python train.py --spec_augment=false --decoder_qk_norm=false --cautious_weight_decay=true --steps=9700 --batch_size=64
Rows from block 4 of the audio encoder of a small encoder-decoder audio transcriber, named by matrix and row number. Rows with one number belong to one channel. Each number is 128 + 24 x the weight over its row's rms, rounded and kept within 0 to 255. All counts start at 0. After the name is the row's rms in percent of the matrix's.
After each channel's rows are labels from the 100 clips, of 14976, where the channel reaches its highest value: "top examples" is what is common among them. Only what is clearly more common there than usual is listed. The data: read English sentences (LibriTTS-R). In brackets: how many of the 100.
# convs1: first pointwise conv (encoder.blocks.4.convs.1.weight, 192x192x1), inputs 96-191
# convs3: second pointwise conv (encoder.blocks.4.convs.3.weight, 192x192x1, transposed), outputs 96-191

convs1.50 100 [160 165 138 111 101 134 104  98 138 109 157  97 134 154 142 151 126 146 119  72  98 145 126 114 120 141 104 102 105  89 123 111 113 127 154 132 130 113 108  95  95 172 156 102 126 134 113 128 103 187 113 120 117  78 143  96 113 181 179  70 124 131 124 113 146 120 158 120 118 117 143 125  91 163 139  83 125  72 152 180 117 173  94  90 121 139 140 141 145  95 107 113  68 172 113 168]
convs3.50 102 [181 126 125 155 147 128 116 115 142 113 171 135 122  91 137 130 161 131  73 106 154 107 144 174 126  84 134  87 144 134 146 114 118 110 137 137 148 124 143 155 135 136 103 108 125 121 123  64 116 137 126 106 127  71 100 116 115 132 169 121 140 141 101 115 100 100 132 106 128 134 121 154 147 214 152 124 166 153 118 106 149 157 141 121 147 175 108 132 144 181 166 146 151 100 159 117]
top examples: the word "be" (27)

convs1.105 098 [ 87 162 171 134 131 114 183 163  99 115 111 122  93 135  87 127 169 134 135 106 167 143 138  92 127 116 126 111 157  89 162 147 119 138 148  82 126 128  94 113 110 129 141 126 130 119 142 111  81 130 107  98  94 141  80 118 133 128 180 133  87 115 150 108 125 179 138 157  52 133 134 147 130 152 141 138 104 153 119 143 109  85 147 144 117 142 122  89  93 152 100 147  93 133 103 136]
convs3.105 093 [138 107 112 139 121 120 180 182 103 111 161 155 146 104 118 111 180 159 164 131 140 112 129 134 185 177 169 119 109 144 159 110 128  97 171 168 149 146 122 121 141 198 101 115 102 131 134 127 126 104 145 201 124 138 145 104 143  98 139 167 155 116 108 137 154 120 146 104 113 123 155 129 153 146 108 130 186 126 134 123 116 112 114 153 140 118  95 160  76 104 109 124 111 136 150 132]
top examples: voice: female (85)

convs1.85 098 [113 142 121 148 108 118 133  78 145 159 112  86 114 142 145 102 136 134 139 142 141 124  66 115 120 137 146 136 131 157  95 142 133 150 146 168 184 166 129 127 122 158 117 157 135  89 132 197 136 156 149 125 143  98 114 115 144 111 151 123 187 121  78  99 154 119 131 115 149 157 170 123 140 160 139 140 145 147 123 120 103 116 141 117 160  69 152 129 122 117  99 118 162 146 114 173]
convs3.85 108 [144  98 125 102 140 117 136 115 119 129 160 128  70  90 139 105 167 110 107 137 120 156 111 141 129 129 139 136 106 160 156 119  94 123 136 154 138  88 143  91 128 153 159 128 103  92 136  79  80 168 136 109 128 116 137 137 144 143 104 132  96 144  96 149 143 139 136 160  59 124 125 133 176 146 106 155 131 160 132 143 147 125 129 140 105 131 112  90 160 135 146  91 139  78 131 124]
top examples: the word "not" (28)

convs1.125 103 [ 70 148  97 150 120 158 151 147 158 144 107 117 139 120  89 106 116 114 115 132 125 119 185 148 122 105 131 173  82 110 124 171 137 176 122 133 118 169 155 135 149 150 101 127  83 121 176 126 139 140 132 161 108 153  98 102 145 119 157 141 125 114 118 152 121 115 133 126 123  95 134  83 101 136 160 149 178 124 153 129  68 134 139 108 152 139 119 126 146 137 129 127 127 114 127 137]
convs3.125 097 [142 112 133 131 122 140 132 191 100 152 113 118 124 161  89 131 142 140 114 175 117 145 168 114 106 149  91 134 145 103 178  84 134 149 153 145 113 142  89 110 115 130 137 149 136 135 110 147  91 120 165 120 148 136 105  84 126 121 206  74 134 152 147 148 124 146 145 153 131 112 150 117 120 152 135 137 164 138 141  85  98 171 128 113 115  74 153 131 137 117 110 142 124  93 123  89]
top examples: voice: male (76)

convs1.106 100 [174 123 156  75 125 154 141 120 137 114 115 148  61 106 139 131 142 143 159 147 124 136 116  81 162 160 140 140 102 119 122 155 146 115 153 135 156 124 140 131 146 137 124 122 120  94 123 118  90 135 120 111 192 137 133  90 157 118 120 110 119 121 125 113 168 177 129 123 138  95 125 106 130 112 129 102 134  97 158 100  88 101 102 108 121 117 118 145 134 108 144  88 177 106 125 124]
convs3.106 108 [140 143 102 152 133 117 127 110 153 123 107 103 131  81  90 114 137 116 114 154 131 132 117 119 117 139 108 134 122 142 108 135 145 139 119 144  79 103 110 114 178 147 222 159 169  80 142 194 171 104 119 141 135  96 109 126 127 153 118  75 124 129 139 139 130  98 127 115 128 148  96 143 155  99 167 112 112  99 120 150  81 103 156 182 131 159 131 135 178 188 113 118 113 140 142 153]
top examples: voice: male (80)

convs1.172 104 [140  97  93  90 136 136 104 149 146 161 116 110  87 135 159 114 110 150 119 134 171  88 168 139 126 155 118 177 168 117 156 138 127 118 123  87 115 109 135 138 125 161  92  93 131 114 174 129 105 107  99 128 139  82 140 154 139 111 139 103 149 140 124 145 140  87 167 114 116 146 111 135 114 126 175 140  74 118 105  94 147 113 138 166 130 147 130 127 143 135 125 147 125 167 102 117]
convs3.172 095 [113 156 136 169 112  89 107 124 133 119 129 172 152  96 160 131  95 102 113 133  98 133 136 103 131 115 165 155 148 122 113 101 104 164 112 117 120 148 104 139 128 163 148 123 127  99 139 126 124 164 129 123 135 139 180 118 139  98 159 203 123 125 102 150  98 113 119 146  77 124 118 135 195 127 113 123  96 142 126 155 144 174 108  93 139 124 148 102  85  93 130 152 119 151 162 140]
top examples: voice: male (79)

convs1.168 107 [137 128  88 125 172 137 143 112 111 136 133 109  98 127 134  89 171  99 137 117 148  77 115 127 168 154 134 145 120  78  70 112 170 130 124 115 177 139 161 136 138 113 137 124 129 129 132  62 106  97  92 113  99  88  95 117 124 108 149 155  91 104 127 118 125 100  86 115 150 144 121 127 134 156 101 120 169 120 110  81 128 138 118 101 123 127 135 126 161 168 132 134 126  95 130  98]
convs3.168 104 [129 126 110 138 147 146 143 109  89 111 182  90 119 145 139 122 166 133  69 119 117 125 146  86 124 112 146 149 135 150 163 142 120 142  97 149 125 128 113  86 129 133 154 126 179  99 157 149  77 131 113 109 113 100 160 121 114 142 159 128 169 117 125 132 166 137 137 114 148 129 133 112 140 153 134  89 143 110 131  91 134 150 176 129 106 169 148 192 133 128 131 117 155 154 137 119]
top examples: the word "she" (26)

convs1.120 095 [125 144 120 155 124 139 185 158 104 159 128 151 150 153 127 172 168  81 160 135 146 137  94 144 111 155  53 149 150 108 111  90 146 116 146  95 150 134 103 106 181 129 120 101 106 135 151 111 135  97 115 126 144 134 157 139 104 140 128  79 160 133 120 118 157 145 165 132 132 140 138 152 102 106 163 131 124 131 132 113 120 111 130 162 134 128 155 136 132 143 117 136 115 135 132 106]
convs3.120 099 [112 113 106 129 128 110 143 108  96 116 113 126 140 150 144 135 121 137 115 160  93 147 125  98 133 117 117 144  89 134  96 125 134  77 158 128  98 121 102 130  82  78  95 103 107 132 129 122 143 112  69 109 114 142 132  84 141 168 114 101 124  98 119 146 138 115 158 101 132 132  77 118 104 158 138 107 109 111 124 164 127 139 119  92  97  97 110 159 102 118 153 124 138 130 142 167]
top examples: voice: female (85)

convs1.178 103 [111 120 145  95 126 156 133 134 167 120 148 136 119  78 130 133  89 127 130 131 116 127 146 113 107 144 127 107 136 144 134 178 178 156 102 126 115 135 127 178 129 107 133 146 138 100 136 120 118 159 132 145 119 120  82  80  89 111 140  92  94  88 111 118 135 168 151 134 155  93 165 132 117 117 164 136 147 159 109 150 129 125 145 136 115 116 158 134 140 162 103  95 188 186 113 109]
convs3.178 106 [159 117 118 118 131 116 165  96 156 114 137 112 169 119 135 174  92  65 142 129  75 111 108 154 152 154 153 148 124 102 135 130 136 119 104  99 149 119 112 126 172 156 141 159 146 106 116 166 113 104 129  83 140 149 140 111 139 110  69 146  91 103 125 139 157 138 146 125 172 110 111  90 130 126 133 154  99 139 120 123  77 119 131 172 143 125 123 149 118 119 131 135 102 114 124 142]
top examples: the word "was" (47)

convs1.190 097 [153 147 136  46 142  94 156 133 123 150  90  89 110 123 127 120 141 120 109 146 152 112 120  99 132 121 116 136 147 110 105 110 110 117 134 132 141  78 163 119 188 106 100 126 109 103 162 158 135 135 137 150  80 163 150  72 136 118  87 115 119 129 115 130 105 115 112  91 166 137 139 109 147 152 160 108 147 133 107 159 126 137 114 135 116 134 136 133 143 142 128 149 159 139 132  91]
convs3.190 101 [129 130 137 144 121 131 105 173 105 149 129 128 134 152 132 152 147 110 123 121 142 158 171 112 134 116 118  87 106  98 131 105  78 113 153 133 126 112 109 160 118 105  89 132 140 138 161 145 144  87 112 105 145  98 131 148 115 141 154 121 142 113 110 142 155 139 161 118 126  76 137 136 105 141 145  98 155 101  86 115  98 165 127  96 146 131 146 133  90  92 129 119 136 100 130  89]
top examples: voice: male (88)

convs1.131 098 [166 124 104  95  99 115 136 176 122 153  98 119 160 113 103 158 100 140 128 165 183 129 102 180 144 169 107 139 125 115 152 125 103 144 131 146 129 108 164 130 150 147 114 119 127 154 155 158  93 108 113 121 165 106 104 129 109 149 147 126 135 123 133 121 116 115 200 160 148 142 138 103 136  74  90 102 110 116 147 160 112 149  98 106 131 123 154 151 188 138 134 134 113 140 127 103]
convs3.131 099 [113 143 130 138 124 103  88 127 141 149 149 152 102 130  90 132 122 124 123 141  90 106 101 159 189 122  84  92 159 120 159 112 118 105  95 149 144 137 135 147 140 126 103 109 136  68 109 170 146 135 113 141 136 161  96 132 180 139 124 173  81 134 109  94  83  91 123 110 114 106 163 131 127 136 165 152 144 117 104 150 153 100 133 113 109 117 159 134  90 111 155 112 123 109  98  87]
top examples: the word "i" (47)

convs1.23 099 [148 127 129 142 130 103  76 130 136 133  98 142  82  93 124 153 136 119  93  84 116 146 103 116 149 131 131 138 104 116 120 130 135 120 127 103 149 137 120  96 125 131 124 148  85 116  88 127 125 119 122 120 142 111 128 119  72 106 150 119 100 163 132 111 117 133 131 107 142 159 103 129  92 129 116 135 153 114 139  97 168 123 149 128 145 100 110 135  92 119 119 158 136 122  89  86]
convs3.23 102 [118 120 130 105 154 128 134 110 151 162 118 105 108 125 122 136  90 103 124 132 127 153 118 112 124 122  94 135  94  82 112 160 126 144 131 140 114 175 122 118  79 101 139 177 155 116 126 120 115 151  95 111 117 135  91 127 124 117 117 118 129 123 136 158 151 115  83  97 135  97 143 133 123 143  92 143 119 158 146 123 120 100 132 107 140 135  90  86 101  87 100 128 149 110 137 138]
top examples: voice: male (83)

convs1.78 098 [167 147 115 125 103 148 109 125 125 129 128 131 150 105 115 131 113 129 137 126 157 155 128 111 117 149 111 111 141 114 120 108 132 100 192 123 132 151 144 146 150 146 134  77 136 122 143 135 119 127 136 109 121 147 158 140 140 130 155 142 123 156 130 107 142 122  75 154 137 157 124 115 134  91 110 128 127 152 152 117  91 196 123 104 120 126 124 110 111  96 125 167 193 124 109 125]
convs3.78 103 [116 163 121 122 134 121 119  80 120 122 153 143 130 110 172 119 140  86 138 131  95 125  96 114 120 161 129 114 124 133 157  92 155 185 159 141 158 100 101 159 125 145 144 135 114 136 130 119 154 104  77 120 112 131 145 141 130  93 123 132 134 124 114 160 122 154 167 150 126 100  80 134 155 132 154 111 170 166 141 156 100  65 145 115 137 217 128 133 132 112 150 120  80 121 141 141]
top examples: the word "be" (28)

convs1.79 100 [176  71  85 115 123 123 100 133 141 162  80 163 148 100 118  93 122 154 142 106 142 138 161 112 168 102 134 111 100 163 130 131 139 130 123 115  79 156 153 129 141 123 110 122  97 152 143 160 108 119 176 137 153  98 111 111  94 132 129 144 124 142  57 180 150 123 147  94 143 122 110 104 150 113  91  75 115 155 129 166 176 102 106 135 139 106 163 153 165 113 140 125 133 135 142 137]
convs3.79 099 [144 136 159 144 141 162 110 143 119 107 140 114 115 150 117  50 110 109 120 106 100 174 129  79  84 142  66 124  99 125 115 127 108 153 131 132 117 112 115 120 142 128 152 146  95 133 155 107  96 112 110 133 122 114  94 149 102 142 113  80 147 139 114 162 153 142 136 141 155 113 144 131 136 109  90 140 127 151 150 129 110 123 109 124 125  72 105 109  93 116 109 135 163 165  93 134]
top examples: voice: male (74)

convs1.33 097 [129 150  91 140 103 126 200 133 105 175 112 130 126 209 141 142  83 127 143 155  90 124 142 146 144  93 153 104 129 124 116 116 138 170 151 133 170 156 123 156 109 132 104 122 108 124 173  96 130  98  89 150 160 109 116 125 127 136 115 158 112 125 143 105 143 123 128 120 143 149 136 143 169 167  91 146 143 106 115 146 140 144 154  84 126 129 109 132 106 142 139 133 131 117 134 139]
convs3.33 105 [170 167 115 134 105 139  81 138 146 115 104 127 141 162 133 113 121 147 148  98 126 168  88 142 124 126 146 186 109 100 118 147 133  81  99 156 137 129 120 122 146 128  74 106 125 103 122 127 129 112 117 144 136 153 131 136 156 156 181 130 127 131 112 173 133 128 116 121  46  81 137 153 121 131 122 132 108 127 147 145 133 122 157  72 136 140 107 107  79 121 164 120 154  85 125 126]
top examples: voice: male (75)